{"encoder_arch": "preact_resnet", "model": "contrastive image-text model", "dataset": "regions of photos with short descriptions (Visual Genome)", "train_examples": 203450, "image_size": 48, "crop_scale_min": 0.7, "horizontal_flip": true, "translate": 0.06, "tokenizer": "word", "vocab_size": 6471, "loss": "softmax", "embed_dim": 256, "encoder_norm": "groupnorm", "encoder_activation": "gelu", "encoder_weight_standardization": false, "encoder_depths": [3, 3, 3], "encoder_kernel_size": 3, "encoder_stem": "deep", "encoder_avg_pool_shortcut": false, "encoder_dropout": 0.1, "encoder_widths": [80, 160, 320], "text_encoder_causal": true, "text_encoder_width": 256, "text_encoder_layers": 10, "text_encoder_norm": "layernorm", "text_encoder_norm_position": "res_post", "text_encoder_activation": "gelu", "text_encoder_mlp_ratio": 3, "text_encoder_head_dim": 48, "text_encoder_fused_qkv": false, "text_encoder_bias": "all", "text_encoder_qk_norm": false, "text_encoder_parallel_block": false, "text_encoder_inner_norm": false, "text_encoder_positions": "sincos", "init": "trunc_normal_002", "residual_init": "none", "optimizer": "adamw", "lr": 0.0022, "beta1": 0.85, "beta2": 0.98, "eps": 1e-06, "grad_clip": 0.5, "cautious_weight_decay": true, "steps": 7100, "batch_size": 256, "epochs": 8.9, "lr_schedule": "cosine", "final_lr_fraction": 0.01, "warmup_steps": 350, "weight_decay": 0.2}
Rows from block 6 of the text encoder of a small contrastive image-text model, named by matrix and row number. Rows with one number belong to one neuron. Each number is 200 + 30 x the weight over its row's rms, rounded and kept within 0 to 999. All counts start at 0.
After each neuron's rows are labels from the 100 texts, of 14848, where the neuron reaches its highest value: "fires on" is the input token at the peak. Only what is clearly more common there than usual is listed. The data: regions of photos with short descriptions (Visual Genome). In brackets: how many of the 100, against the usual share in percent.
# fc1: MLP up (text_encoder.blocks.6.mlp.fc1.weight, 768x256), inputs 0-127
# fc2: MLP down (text_encoder.blocks.6.mlp.fc2.weight, 256x768, transposed), outputs 0-127

fc1.681,169,180,178,216,224,176,226,229,190,157,218,228,209,236,192,206,194,169,209,204,203,206,168,223,206,194,192,212,202,212,200,211,206,194,182,180,200,158,211,218,188,121,107,209,196,219,184,192,175,202,130,190,88,211,206,212,147,204,177,257,180,275,176,193,189,177,196,245,184,217,203,223,185,168,203,194,179,185,215,210,203,138,151,192,228,191,163,206,187,196,184,242,193,190,185,216,179,198,213,216,184,208,149,224,214,202,210,242,176,229,201,170,197,199,212,121,209,196,209,96,219,209,224,194,199,193,218,176
fc2.681,220,207,169,147,165,212,181,175,211,248,197,168,205,191,255,199,225,187,181,138,177,202,206,129,196,188,249,184,193,215,214,215,166,203,179,170,179,257,208,188,171,269,245,167,153,193,198,162,209,220,227,253,216,206,208,175,214,198,209,202,192,146,220,197,180,252,211,141,176,182,252,185,175,224,149,136,232,198,177,218,198,253,225,168,143,257,172,169,196,222,238,181,162,210,227,197,186,200,181,251,224,157,211,208,218,216,202,174,230,162,179,228,178,217,192,207,176,210,201,206,176,228,180,200,211,205,185,196
fires on: "yellow" (94 vs 0.3)

fc1.46,194,142,190,214,243,189,218,206,188,211,230,213,238,193,168,204,163,170,214,169,263,205,139,269,206,206,183,224,122,180,197,225,232,202,240,204,160,184,184,245,262,175,167,216,207,199,197,206,204,184,167,165,128,230,205,179,150,201,204,230,211,203,186,177,192,208,199,215,208,209,200,251,178,242,211,236,159,164,217,177,225,146,179,219,176,165,160,195,193,148,216,207,203,182,161,223,239,224,228,218,179,242,181,205,201,239,185,252,186,244,191,227,159,147,202,162,155,233,175,153,170,195,190,171,202,168,184,192
fc2.46,166,221,166,200,212,249,221,249,255,250,185,164,216,231,189,195,234,247,200,176,255,197,205,241,206,155,213,174,213,180,160,206,177,197,233,183,191,201,184,181,253,208,141,143,181,236,141,146,213,219,133,217,166,250,164,212,197,222,203,169,223,157,247,193,197,245,224,188,203,180,172,175,205,245,139,179,137,201,165,151,163,203,225,183,182,199,192,175,161,178,184,259,180,202,248,190,210,190,219,244,133,194,192,200,228,188,218,241,197,190,172,208,205,192,197,215,210,193,238,212,267,197,167,203,165,195,182,207
fires on: "<end>" (68 vs 13.8); "sky" (15 vs 0.3); "blue" (10 vs 0.7)

fc1.7,161,154,191,235,218,171,204,218,192,167,201,236,225,272,191,185,192,151,197,194,206,227,171,221,205,191,175,202,168,210,204,216,191,182,206,206,206,159,199,224,202,149,105,203,180,236,207,195,179,199,132,181,105,221,215,210,172,202,184,249,176,241,166,217,186,179,209,239,219,217,204,220,168,194,208,205,211,180,215,178,207,157,177,190,214,167,164,218,201,183,195,243,206,210,192,210,234,201,206,203,211,194,168,200,220,189,211,239,177,188,179,169,166,225,227,122,227,192,206,95,235,230,208,145,198,197,210,164
fc2.7,239,171,187,160,209,202,176,165,180,260,174,170,203,186,225,211,219,213,183,167,190,207,152,131,233,185,213,186,191,180,220,193,174,207,190,191,163,267,205,156,193,245,202,193,179,196,236,171,212,231,193,257,183,201,191,169,166,188,211,187,191,132,237,215,178,281,226,193,191,157,263,170,189,241,166,186,237,176,207,236,180,240,240,158,142,263,143,179,221,199,274,185,153,195,220,213,198,204,187,204,209,188,210,216,211,186,163,205,249,165,196,227,173,186,237,202,177,228,190,186,182,207,202,198,194,194,171,206
fires on: "yellow" (88 vs 0.3)

fc1.610,226,224,157,195,160,213,205,140,176,238,185,190,147,185,244,172,193,219,187,248,153,164,181,171,224,171,245,154,211,201,152,191,183,198,232,166,166,253,207,179,149,239,228,137,164,175,239,151,259,200,214,221,252,178,196,216,206,182,238,173,189,162,224,176,255,236,225,203,145,152,168,157,224,181,140,189,215,183,185,204,185,255,222,192,221,248,173,180,193,261,166,209,198,208,229,186,177,214,172,232,167,158,219,175,234,196,148,212,220,204,171,229,198,220,174,217,199,229,201,242,212,201,159,212,208,246,187,238
fc2.610,207,197,182,170,209,189,181,285,212,206,193,159,190,202,190,214,224,187,213,0,198,211,209,177,192,178,202,194,190,235,203,198,206,203,150,190,210,173,199,186,202,194,173,182,186,201,187,158,177,204,221,266,211,223,197,220,195,209,183,216,196,213,184,205,195,194,232,173,206,265,256,220,193,152,135,145,157,199,185,213,204,178,202,148,195,182,159,201,213,197,227,173,166,202,182,189,206,200,205,196,159,211,189,205,220,203,258,180,157,214,218,192,199,198,222,200,190,214,201,159,192,191,217,201,200,195,200,195
fires on: "chair" (11 vs 0.1)

fc1.274,210,219,165,200,161,220,208,126,177,230,197,187,166,189,242,167,197,234,194,254,152,160,182,170,226,176,256,162,217,202,162,169,183,211,229,162,177,264,192,178,151,239,227,145,164,181,238,148,251,199,197,224,233,174,173,225,204,186,233,175,191,156,234,174,244,238,227,205,157,134,178,155,224,186,147,186,218,188,185,189,178,239,216,193,225,243,170,193,193,265,157,212,196,222,236,195,156,223,162,234,181,158,215,160,231,209,145,204,225,198,169,225,195,214,172,221,191,226,193,239,205,210,176,207,220,245,171,247
fc2.274,213,199,191,171,212,197,191,280,219,201,197,149,192,194,198,214,208,185,207,0,207,218,203,179,190,182,193,175,188,229,212,202,217,202,146,185,221,172,192,183,203,197,174,187,183,208,196,158,180,203,217,268,210,215,194,209,197,205,192,219,205,214,191,199,188,205,240,172,212,273,247,214,194,164,134,143,155,211,174,219,196,190,198,140,192,188,154,203,204,198,223,169,169,196,190,192,207,205,202,208,157,205,181,198,224,197,259,197,166,224,222,197,193,201,227,214,189,214,209,166,188,196,221,192,198,202,196,189
fires on: "chair" (7 vs 0.1)

fc1.25,176,136,179,235,225,184,245,222,197,178,219,215,201,230,186,188,172,168,217,176,217,219,172,233,204,206,180,209,159,203,197,225,211,196,206,184,185,174,207,235,220,133,122,207,196,197,189,204,203,190,138,179,98,241,220,213,131,198,196,228,196,248,183,193,192,180,206,249,199,213,199,235,183,193,217,223,177,154,202,183,215,133,152,219,206,174,165,211,179,176,203,233,219,201,176,230,229,196,236,226,165,213,163,198,205,205,207,251,191,228,184,182,165,191,201,126,193,205,188,96,220,204,192,165,206,191,202,176
fc2.25,241,179,200,144,203,216,195,179,210,276,194,145,225,213,203,225,244,217,200,175,205,195,182,175,216,183,198,181,203,183,233,211,193,195,177,166,197,247,169,147,207,247,194,199,179,191,211,168,202,222,188,251,196,184,208,176,197,187,221,198,193,117,227,234,167,287,223,195,198,192,267,143,201,258,156,201,246,181,179,196,177,232,264,175,109,256,177,195,241,186,293,205,156,202,206,221,203,199,206,230,216,217,208,207,203,197,194,197,241,183,209,209,183,202,186,214,165,191,212,202,199,217,192,186,177,195,148,179
fires on: "yellow" (89 vs 0.3)

fc1.8,234,224,182,185,154,240,200,157,186,239,194,197,171,169,235,179,186,238,214,248,170,149,175,205,207,196,244,168,210,186,157,176,217,197,238,178,175,260,155,196,176,206,200,169,155,153,232,156,261,167,181,192,220,160,163,221,206,187,230,192,180,165,264,202,216,263,224,192,131,140,214,145,218,218,131,226,226,177,180,183,192,218,216,217,203,232,172,203,206,228,181,195,199,231,196,209,186,232,160,242,204,159,216,150,234,201,169,207,219,239,140,226,181,219,171,243,124,223,199,232,217,202,163,210,203,224,150,238
fc2.8,197,190,181,169,217,203,188,283,219,211,194,149,189,201,199,212,227,196,209,0,205,206,217,180,193,190,206,192,193,235,221,189,208,200,133,178,216,160,194,191,204,193,166,177,162,204,189,157,184,203,219,268,212,217,194,218,201,207,186,209,194,212,197,222,190,207,224,177,221,276,251,205,202,169,124,140,172,207,174,217,200,185,211,146,186,184,145,200,208,203,233,164,160,200,195,186,196,210,193,207,151,208,200,199,220,201,264,189,154,206,218,198,201,190,215,206,197,214,204,165,192,197,218,209,202,190,198,175
fires on: "back" (20 vs 0.1); "ski" (18 vs 0.1); "covered" (7 vs 0.1); "snow" (7 vs 0.2)

fc1.222,228,208,155,204,180,211,206,128,186,234,199,184,155,210,228,171,177,228,191,218,159,165,185,199,197,171,254,154,220,199,135,187,188,207,253,158,201,267,188,198,155,233,248,146,128,165,226,143,237,199,208,216,251,194,195,231,197,171,235,170,180,160,225,165,249,229,212,186,154,162,179,157,235,213,144,217,207,188,163,160,173,218,203,201,210,223,181,196,191,251,180,200,193,222,212,212,186,220,192,256,160,179,197,160,246,198,188,225,230,229,138,232,192,220,166,199,176,215,205,253,220,210,168,197,217,243,170,226
fc2.222,200,193,195,170,205,204,175,279,226,209,199,145,200,196,203,219,225,196,197,0,202,215,214,175,183,184,196,190,197,234,210,196,205,200,149,184,218,174,197,187,201,187,169,183,184,198,189,157,183,210,213,256,202,222,195,220,198,201,196,206,212,211,176,204,188,203,239,176,217,264,250,215,192,166,131,145,162,210,175,207,201,186,211,137,187,186,152,201,221,194,227,173,165,192,189,188,210,203,204,200,154,209,190,206,226,200,263,198,163,210,217,197,206,209,223,200,189,215,208,171,196,197,220,201,214,198,195,193
fires on: "door" (10 vs 0.1)

fc1.535,196,216,216,242,200,222,237,202,201,173,202,173,201,141,201,206,162,199,179,206,215,164,164,184,176,191,258,153,137,184,132,231,182,226,247,212,162,189,204,178,199,212,261,195,206,165,252,183,209,198,169,221,215,194,231,200,174,154,238,126,267,142,167,182,200,135,218,186,194,200,207,138,299,181,188,207,228,140,191,189,168,175,233,211,243,157,226,239,185,211,207,209,211,210,211,204,197,164,221,209,132,170,199,206,151,207,179,227,231,191,235,228,212,227,189,185,189,152,161,193,232,214,173,215,210,214,170,250
fc2.535,210,181,185,177,214,195,178,277,215,192,195,186,177,208,189,212,234,178,208,7,209,226,213,187,193,191,208,184,186,239,197,201,213,194,168,182,218,182,206,187,196,188,168,180,180,200,206,156,185,179,229,253,213,218,186,213,189,215,191,223,204,209,184,211,185,192,229,161,211,272,243,224,188,178,113,150,157,194,184,224,190,181,203,136,190,190,132,194,202,203,238,156,173,210,179,205,183,190,220,199,153,200,189,221,215,190,264,178,182,215,223,179,193,193,211,222,183,223,215,151,177,200,235,199,195,179,200,192
fires on: "door" (26 vs 0.1); "doors" (11 vs 0); "curtains" (10 vs 0)

fc1.180,257,225,195,236,263,221,230,198,104,219,163,195,142,183,212,188,216,153,201,229,183,183,197,194,234,148,183,169,180,232,201,172,174,171,234,250,225,263,175,182,182,188,216,170,153,128,169,177,216,181,216,170,168,178,192,260,197,226,247,160,222,196,235,214,217,215,239,222,162,223,156,150,186,173,177,195,169,195,216,162,195,235,157,221,216,226,230,186,224,195,229,224,231,229,204,164,216,216,203,198,199,173,252,166,197,193,146,209,245,223,169,192,193,224,167,226,179,156,216,235,221,181,185,212,273,251,222,195
fc2.180,205,198,194,162,205,217,190,275,227,205,203,170,216,193,182,222,221,183,210,0,201,204,199,176,193,169,210,199,188,228,195,212,206,199,153,185,221,176,206,196,202,188,177,189,175,220,191,156,179,208,231,256,217,222,203,219,194,212,184,228,193,205,195,221,195,183,226,179,211,278,262,217,190,153,132,147,160,208,176,227,199,178,203,153,192,183,152,199,190,201,243,160,188,201,192,186,195,185,215,206,138,221,175,198,221,212,278,198,168,209,208,193,193,186,233,194,181,213,212,150,184,202,221,210,208,180,195,184
fires on: "snow" (35 vs 0.2); "ski" (21 vs 0.1); "on" (15 vs 3.1); "covered" (7 vs 0.1)

fc1.30,162,167,185,221,229,188,222,229,193,167,212,229,204,244,193,197,176,156,216,194,219,209,165,243,209,196,189,205,173,212,201,204,221,185,199,190,202,152,205,220,219,139,109,187,208,220,201,193,196,193,145,176,88,241,203,208,144,223,183,229,193,255,178,187,182,166,213,256,193,216,207,223,156,192,197,206,182,165,197,174,199,119,160,207,209,176,163,210,178,202,188,242,218,193,184,221,202,189,209,216,190,218,142,207,213,201,204,236,173,216,198,180,189,207,194,124,200,203,205,92,227,219,202,180,185,197,200,194
fc2.30,238,199,183,154,205,224,192,177,196,279,182,153,196,208,244,195,236,222,190,164,185,192,182,156,229,182,212,180,190,193,217,199,170,184,177,174,197,253,201,134,186,272,217,164,174,171,238,143,202,216,225,247,212,195,210,178,195,186,221,188,181,139,215,213,179,265,238,179,201,191,260,160,172,223,142,176,234,189,178,227,188,231,231,163,144,266,161,155,222,232,264,190,154,208,243,194,194,212,193,225,202,179,217,216,235,167,180,183,243,169,181,217,174,196,172,218,164,225,213,198,182,225,191,186,184,218,158,197
fires on: "yellow" (90 vs 0.3)

fc1.527,163,203,241,191,192,203,168,224,194,207,195,218,282,199,170,228,211,152,192,158,257,210,248,202,181,206,154,212,194,221,234,186,224,185,182,265,236,182,165,173,241,214,183,233,270,227,198,263,185,227,232,210,219,184,186,192,220,188,168,232,202,213,169,227,173,187,176,214,221,239,253,181,208,215,248,190,251,220,200,230,168,199,194,175,152,155,277,211,196,166,212,175,227,198,206,150,205,137,206,195,200,253,206,255,118,193,244,176,162,205,236,171,219,181,227,212,206,171,211,199,171,171,202,201,186,129,185,210
fc2.527,216,160,148,179,205,183,252,228,241,201,242,200,166,220,211,175,182,239,224,111,186,193,209,213,202,189,224,170,152,239,212,236,200,184,165,159,242,211,181,198,144,253,166,166,148,158,181,156,251,165,242,222,199,207,195,182,169,184,204,198,206,201,202,225,213,224,191,178,147,215,230,207,245,226,108,174,215,182,169,194,228,204,204,237,195,246,123,192,234,178,264,177,204,193,190,208,184,213,205,205,180,210,198,193,245,226,220,240,211,249,194,201,155,219,183,223,140,220,206,207,195,219,171,172,220,233,152,189
fires on: "<end>" (75 vs 13.8)

fc1.98,208,223,162,208,168,224,200,128,171,232,194,185,166,191,241,166,186,231,185,243,158,169,184,187,206,166,239,148,218,192,153,184,195,192,235,160,171,254,186,190,144,234,232,133,162,182,238,148,248,203,207,222,243,172,182,213,198,174,242,166,190,169,230,182,251,243,228,195,168,134,158,150,221,188,154,202,207,198,176,191,184,240,224,184,225,252,178,183,195,256,168,218,200,210,227,189,178,232,184,231,163,159,221,168,239,195,154,208,215,199,167,223,191,217,171,225,183,228,195,252,208,213,169,198,221,234,162,244
fc2.98,211,200,196,167,208,195,182,281,212,204,199,161,196,201,199,214,217,195,208,0,205,217,207,172,185,182,201,187,199,233,212,202,212,198,154,190,214,173,196,184,199,187,166,181,170,207,194,155,176,198,220,262,210,231,204,217,190,212,190,219,203,212,192,206,193,197,235,174,213,253,257,208,198,165,130,134,155,201,182,207,190,187,196,140,182,183,152,206,214,196,222,168,166,202,182,190,209,204,205,204,156,206,186,198,226,201,264,189,164,212,209,195,201,196,228,204,191,221,201,167,195,192,214,200,208,202,199,186
fires on: "chair" (10 vs 0.1)

fc1.427,209,217,167,208,151,222,202,137,181,230,200,190,161,196,243,161,193,213,197,248,158,172,172,165,218,177,262,158,214,193,149,172,178,218,235,163,175,260,184,180,143,249,226,136,154,180,236,155,245,196,194,223,239,175,178,218,191,172,232,166,195,179,234,177,236,252,220,198,150,127,176,163,225,200,146,193,211,193,185,193,196,242,219,193,215,260,163,192,195,255,172,210,192,218,233,200,168,219,171,237,189,162,205,158,232,207,148,212,229,208,164,223,190,218,179,222,197,213,203,230,212,203,181,195,211,245,174,244
fc2.427,209,190,183,170,214,201,189,284,217,200,197,157,190,195,199,219,223,198,209,0,203,214,214,176,186,178,200,181,194,245,217,196,204,193,153,187,212,167,195,177,208,194,178,182,177,204,198,162,183,198,221,268,200,220,203,217,188,210,181,219,199,212,191,202,185,203,234,170,207,268,256,215,192,163,142,145,160,201,177,222,198,188,200,137,186,185,157,205,203,193,230,172,157,189,186,188,194,199,197,212,153,200,186,203,223,202,276,191,169,219,217,194,197,204,228,196,189,214,206,162,190,196,218,202,206,185,203,193
fires on: "door" (9 vs 0.1)

fc1.89,187,157,194,251,246,179,229,230,198,175,205,232,210,239,185,189,159,169,213,187,208,212,163,235,202,202,189,208,158,195,192,210,210,194,207,196,183,161,206,231,203,132,129,209,200,213,182,210,205,175,152,177,119,250,208,232,140,218,195,228,194,257,173,188,201,179,200,241,192,213,192,236,166,184,205,203,176,156,209,187,223,130,143,203,217,165,163,212,170,185,188,239,220,195,177,212,233,193,217,221,159,205,167,214,208,210,209,246,174,221,196,193,180,195,195,122,205,222,201,87,231,208,201,176,197,198,196,188
fc2.89,237,200,196,151,176,213,186,180,215,253,198,147,226,196,221,232,226,245,201,160,180,208,190,143,221,176,210,181,208,170,219,206,184,198,177,174,186,270,193,141,202,236,207,184,177,184,212,167,221,203,211,251,205,181,186,177,212,181,213,197,198,119,235,237,165,260,220,175,212,177,265,140,212,236,155,201,236,197,169,204,157,228,248,188,146,273,188,199,228,207,269,194,146,204,225,195,187,194,196,207,225,197,204,216,214,185,194,160,239,191,189,197,177,204,204,225,148,200,200,213,195,219,196,195,179,191,147,196
fires on: "yellow" (91 vs 0.3)

fc1.734,224,230,258,206,263,186,164,249,199,225,208,175,191,210,205,180,176,223,204,211,245,133,219,196,187,211,165,218,194,255,215,164,243,149,190,218,189,152,216,227,197,218,220,232,243,211,180,240,235,220,227,223,198,190,171,230,231,228,185,184,200,240,170,212,196,163,222,221,232,165,249,179,210,205,304,216,218,237,248,240,225,165,213,229,226,189,230,244,149,195,236,211,295,185,200,167,185,176,216,174,150,213,202,222,209,189,194,206,214,205,220,240,187,221,186,168,244,230,220,218,236,245,150,205,238,167,259,177
fc2.734,223,138,127,194,227,222,203,172,197,181,208,227,202,233,208,175,175,193,200,172,213,180,170,147,211,251,203,213,203,219,266,198,198,171,151,174,266,205,183,256,159,217,196,190,214,247,219,162,231,192,191,186,196,210,212,189,193,181,220,217,199,176,224,157,207,172,223,228,97,198,144,176,234,237,200,178,176,193,158,158,199,192,130,170,184,145,200,184,193,165,166,183,216,191,252,218,221,173,197,219,215,182,197,216,198,192,243,245,211,266,213,244,148,216,191,212,178,185,191,204,237,208,240,194,190,203,198,178
fires on: "<end>" (58 vs 13.8); "on" (22 vs 3.1)

fc1.59,229,278,210,170,161,217,202,224,230,214,238,215,212,215,154,289,210,201,222,189,209,187,190,217,152,200,168,214,272,200,226,198,230,206,189,246,192,214,205,233,231,204,189,252,252,197,136,242,209,200,194,195,177,191,107,209,212,190,191,202,237,192,216,213,204,189,201,181,241,196,200,198,198,206,233,223,162,181,197,171,196,214,170,231,167,205,220,238,194,166,217,236,203,212,173,206,160,141,155,178,179,216,195,204,119,208,209,188,201,203,228,196,271,220,175,219,128,189,230,203,218,191,163,213,160,161,179,218
fc2.59,234,140,182,182,176,189,212,233,245,195,195,143,194,190,192,184,184,228,211,159,216,203,180,269,170,212,173,177,136,160,212,200,214,216,241,201,204,197,169,166,234,181,203,204,174,210,147,186,255,183,169,220,216,209,199,201,209,174,189,178,200,155,247,186,210,207,206,204,170,184,194,215,225,273,177,258,209,220,230,126,221,216,282,215,151,181,180,224,217,184,233,184,206,217,228,211,216,202,191,232,210,170,195,140,167,197,194,197,234,236,168,196,183,165,240,202,149,225,213,247,174,194,181,186,198,157,132,224
fires on: "<end>" (39 vs 13.8); "field" (11 vs 0.1)

fc1.466,193,192,159,211,239,223,196,197,234,240,210,207,248,207,224,208,214,153,201,232,249,189,179,271,164,208,241,177,225,172,162,261,186,174,260,123,229,253,180,176,204,242,240,181,193,183,162,162,254,228,218,245,237,176,175,204,172,193,223,259,211,194,202,183,227,149,231,210,193,183,181,181,283,200,157,228,166,192,170,236,178,193,180,220,200,157,208,263,234,197,217,193,191,246,157,201,180,179,229,231,178,130,227,205,190,205,175,214,224,199,159,249,236,228,145,221,101,231,216,267,222,226,210,196,179,221,194,232
fc2.466,234,190,192,162,215,184,180,290,213,208,199,156,211,187,179,217,226,188,195,1,207,215,211,175,191,186,211,208,195,243,215,207,193,195,159,210,216,170,203,182,206,202,156,179,184,212,205,127,174,211,226,249,199,210,190,210,196,215,196,213,199,206,198,212,183,204,243,174,215,272,288,198,176,169,137,150,156,219,171,219,202,178,196,160,191,184,148,189,203,203,215,162,191,203,193,175,195,187,210,203,155,203,195,224,223,204,273,182,168,205,219,188,214,192,234,215,190,224,197,167,177,198,232,203,206,200,185,179
fires on: "snow" (29 vs 0.2); "covered" (10 vs 0.1); "ski" (7 vs 0.1)

fc1.473,168,157,195,246,231,183,219,239,200,164,210,221,192,238,195,191,160,174,204,187,221,217,172,237,211,198,187,212,166,196,190,205,205,180,214,198,187,157,211,232,201,127,116,206,200,213,175,219,199,180,157,189,106,248,201,226,141,220,187,231,194,256,194,187,212,175,208,243,201,206,189,238,184,173,208,211,157,164,197,188,208,135,136,213,231,163,167,197,165,176,182,237,219,191,180,206,228,195,219,228,158,212,158,210,200,211,219,246,172,218,200,195,187,193,196,125,200,212,211,105,233,204,182,182,213,192,194,186
fc2.473,245,197,199,145,183,237,206,175,202,259,197,145,207,208,207,214,232,247,210,173,175,204,193,145,222,165,212,190,207,164,231,207,182,184,160,186,185,261,183,138,197,235,191,182,186,185,203,162,237,208,204,242,195,165,186,177,210,175,203,179,205,122,235,226,162,269,216,171,198,178,260,144,222,243,153,190,214,192,160,210,162,238,251,190,131,266,173,187,241,204,272,209,142,216,216,214,185,195,192,218,207,206,205,211,209,176,193,171,235,202,188,190,187,206,186,215,139,192,217,207,229,223,198,185,175,197,142,195
fires on: "yellow" (82 vs 0.3)

fc1.453,212,218,165,192,160,216,199,127,190,236,198,182,153,183,241,169,194,240,180,252,143,161,181,162,225,178,259,156,231,192,155,177,189,210,220,173,176,260,193,171,143,242,234,138,167,179,238,164,241,203,205,226,245,169,180,217,205,176,230,167,187,167,240,167,245,242,229,194,155,142,157,154,220,184,150,198,215,196,186,201,185,235,207,191,235,241,169,181,187,270,161,208,187,221,245,177,154,217,166,226,176,162,210,168,221,202,153,200,235,195,180,230,184,212,182,229,202,217,198,235,214,212,171,212,222,237,179,233
fc2.453,208,195,187,179,213,190,188,276,202,203,203,161,193,203,191,217,218,190,212,0,199,218,214,174,187,186,202,186,196,231,205,202,217,206,156,190,210,180,195,171,210,201,174,181,184,204,187,162,179,202,220,261,203,226,205,221,193,203,190,218,206,213,178,206,188,195,234,180,207,279,261,215,189,159,138,152,158,210,184,216,200,185,193,151,196,181,150,197,204,195,223,171,177,200,184,188,196,192,201,209,156,205,183,202,218,206,260,200,149,218,221,193,199,205,221,211,189,211,204,159,182,192,219,203,211,203,196,192
fires on: "chair" (14 vs 0.1)

fc1.220,211,215,153,202,159,217,198,138,180,219,202,191,158,192,244,161,184,222,188,246,151,160,181,172,221,169,264,144,214,195,154,175,184,207,235,164,179,252,197,180,150,237,224,140,166,177,228,137,249,200,189,224,239,172,187,217,204,182,231,176,193,163,232,178,232,232,235,206,150,143,179,158,224,188,140,189,219,189,182,189,185,249,212,194,218,241,173,193,185,256,175,206,198,211,221,205,163,213,174,239,185,154,206,162,246,209,155,207,228,201,159,227,191,217,172,217,196,226,195,234,205,215,170,203,219,247,177,240
fc2.220,203,200,191,162,215,188,185,289,209,209,203,153,195,199,191,221,228,193,207,0,201,214,200,171,190,175,202,189,193,240,211,205,221,199,149,180,216,176,189,191,203,188,166,188,174,207,196,152,178,209,225,263,206,227,201,215,194,204,190,213,203,212,193,209,195,200,229,166,210,262,252,209,198,156,142,142,159,200,181,220,202,181,205,143,193,194,155,202,208,197,229,168,163,199,185,187,196,205,198,199,158,207,185,205,224,206,262,195,156,219,215,191,204,203,229,209,190,216,205,155,187,204,214,197,206,194,199,178
fires on: "door" (10 vs 0.1)

fc1.208,248,219,186,213,203,230,210,175,196,191,189,190,187,153,189,133,197,229,217,191,164,206,182,221,214,167,220,208,188,177,170,230,202,187,249,120,192,207,176,184,188,186,212,164,158,142,197,172,233,214,230,172,258,202,219,198,169,159,270,230,189,201,159,181,217,177,225,172,209,194,154,191,246,186,162,185,193,181,200,221,203,224,189,244,218,183,174,236,212,235,192,201,221,199,211,173,171,188,223,222,179,179,214,178,225,189,145,230,247,225,197,229,204,229,125,205,112,162,221,229,203,227,165,176,178,215,178,224
fc2.208,203,196,189,176,201,195,182,272,215,209,194,161,187,194,192,218,227,196,215,0,205,212,210,179,192,167,208,202,197,247,216,200,220,202,152,182,208,174,194,186,196,192,161,174,180,204,194,159,185,214,229,261,206,211,196,199,195,208,205,228,196,203,199,215,181,194,225,168,217,263,245,204,198,160,137,134,145,215,173,197,200,188,210,142,184,206,153,192,207,208,236,182,165,203,182,190,211,203,203,191,162,202,182,213,210,213,266,192,157,215,225,185,194,201,228,200,191,226,213,162,198,192,231,199,215,207,207,176
fires on: "snow" (10 vs 0.2); "covered" (7 vs 0.1); "red" (7 vs 0.6)

fc1.682,203,214,173,207,150,224,205,130,172,240,209,183,156,198,237,173,189,228,193,241,166,173,186,182,230,176,268,162,205,190,156,163,181,214,236,167,178,239,199,176,166,241,227,149,159,190,252,159,254,198,193,224,239,178,180,219,206,178,217,170,196,161,233,188,242,240,240,211,152,144,173,150,233,197,139,196,236,204,192,205,189,241,206,185,235,249,176,165,192,270,148,199,192,223,217,186,168,211,163,219,179,169,238,170,222,199,142,211,233,202,171,223,179,218,187,224,206,230,214,241,196,203,183,203,213,244,173,246
fc2.682,213,198,187,163,222,196,187,288,216,204,206,155,199,190,195,216,223,190,205,0,200,216,206,171,195,184,193,185,195,230,215,191,216,201,146,182,209,167,197,189,204,186,170,193,176,197,195,155,182,200,230,268,198,222,200,219,192,206,192,219,203,219,188,200,195,195,229,174,211,276,257,214,189,165,140,140,159,206,186,218,193,192,196,145,191,186,155,205,204,194,232,169,165,204,175,199,195,211,208,198,156,199,184,207,231,203,261,191,162,217,227,192,197,194,229,213,190,216,199,154,189,205,212,202,211,195,202,185
fires on: "chair" (10 vs 0.1)

fc1.78,167,172,182,223,225,168,223,230,181,161,204,234,203,250,186,183,187,151,218,194,209,210,183,212,221,200,197,205,181,231,189,214,202,170,195,184,205,151,202,227,200,122,120,195,199,229,200,193,184,201,144,199,115,227,209,220,158,218,180,251,190,265,162,187,194,158,209,265,203,213,197,228,180,165,191,189,207,178,212,196,216,117,163,192,228,175,181,220,188,185,194,231,197,203,187,228,211,193,212,214,198,212,159,206,220,190,221,234,161,205,201,158,178,227,212,122,222,203,212,95,229,235,214,170,222,217,230,183
fc2.78,218,206,197,146,181,208,174,162,196,256,186,158,211,197,231,229,236,198,195,169,190,214,192,120,213,178,216,204,206,199,234,194,197,214,158,175,198,246,203,164,183,259,233,188,182,189,252,166,168,228,243,239,213,181,199,164,228,187,199,200,207,134,218,214,158,258,212,164,212,194,272,169,181,225,159,177,266,209,198,227,194,244,240,146,134,268,185,178,230,208,267,167,156,199,217,203,185,208,177,201,234,188,218,211,201,202,201,169,230,142,210,214,194,197,214,220,186,204,203,223,185,210,220,198,186,196,192,204
fires on: "yellow" (98 vs 0.3)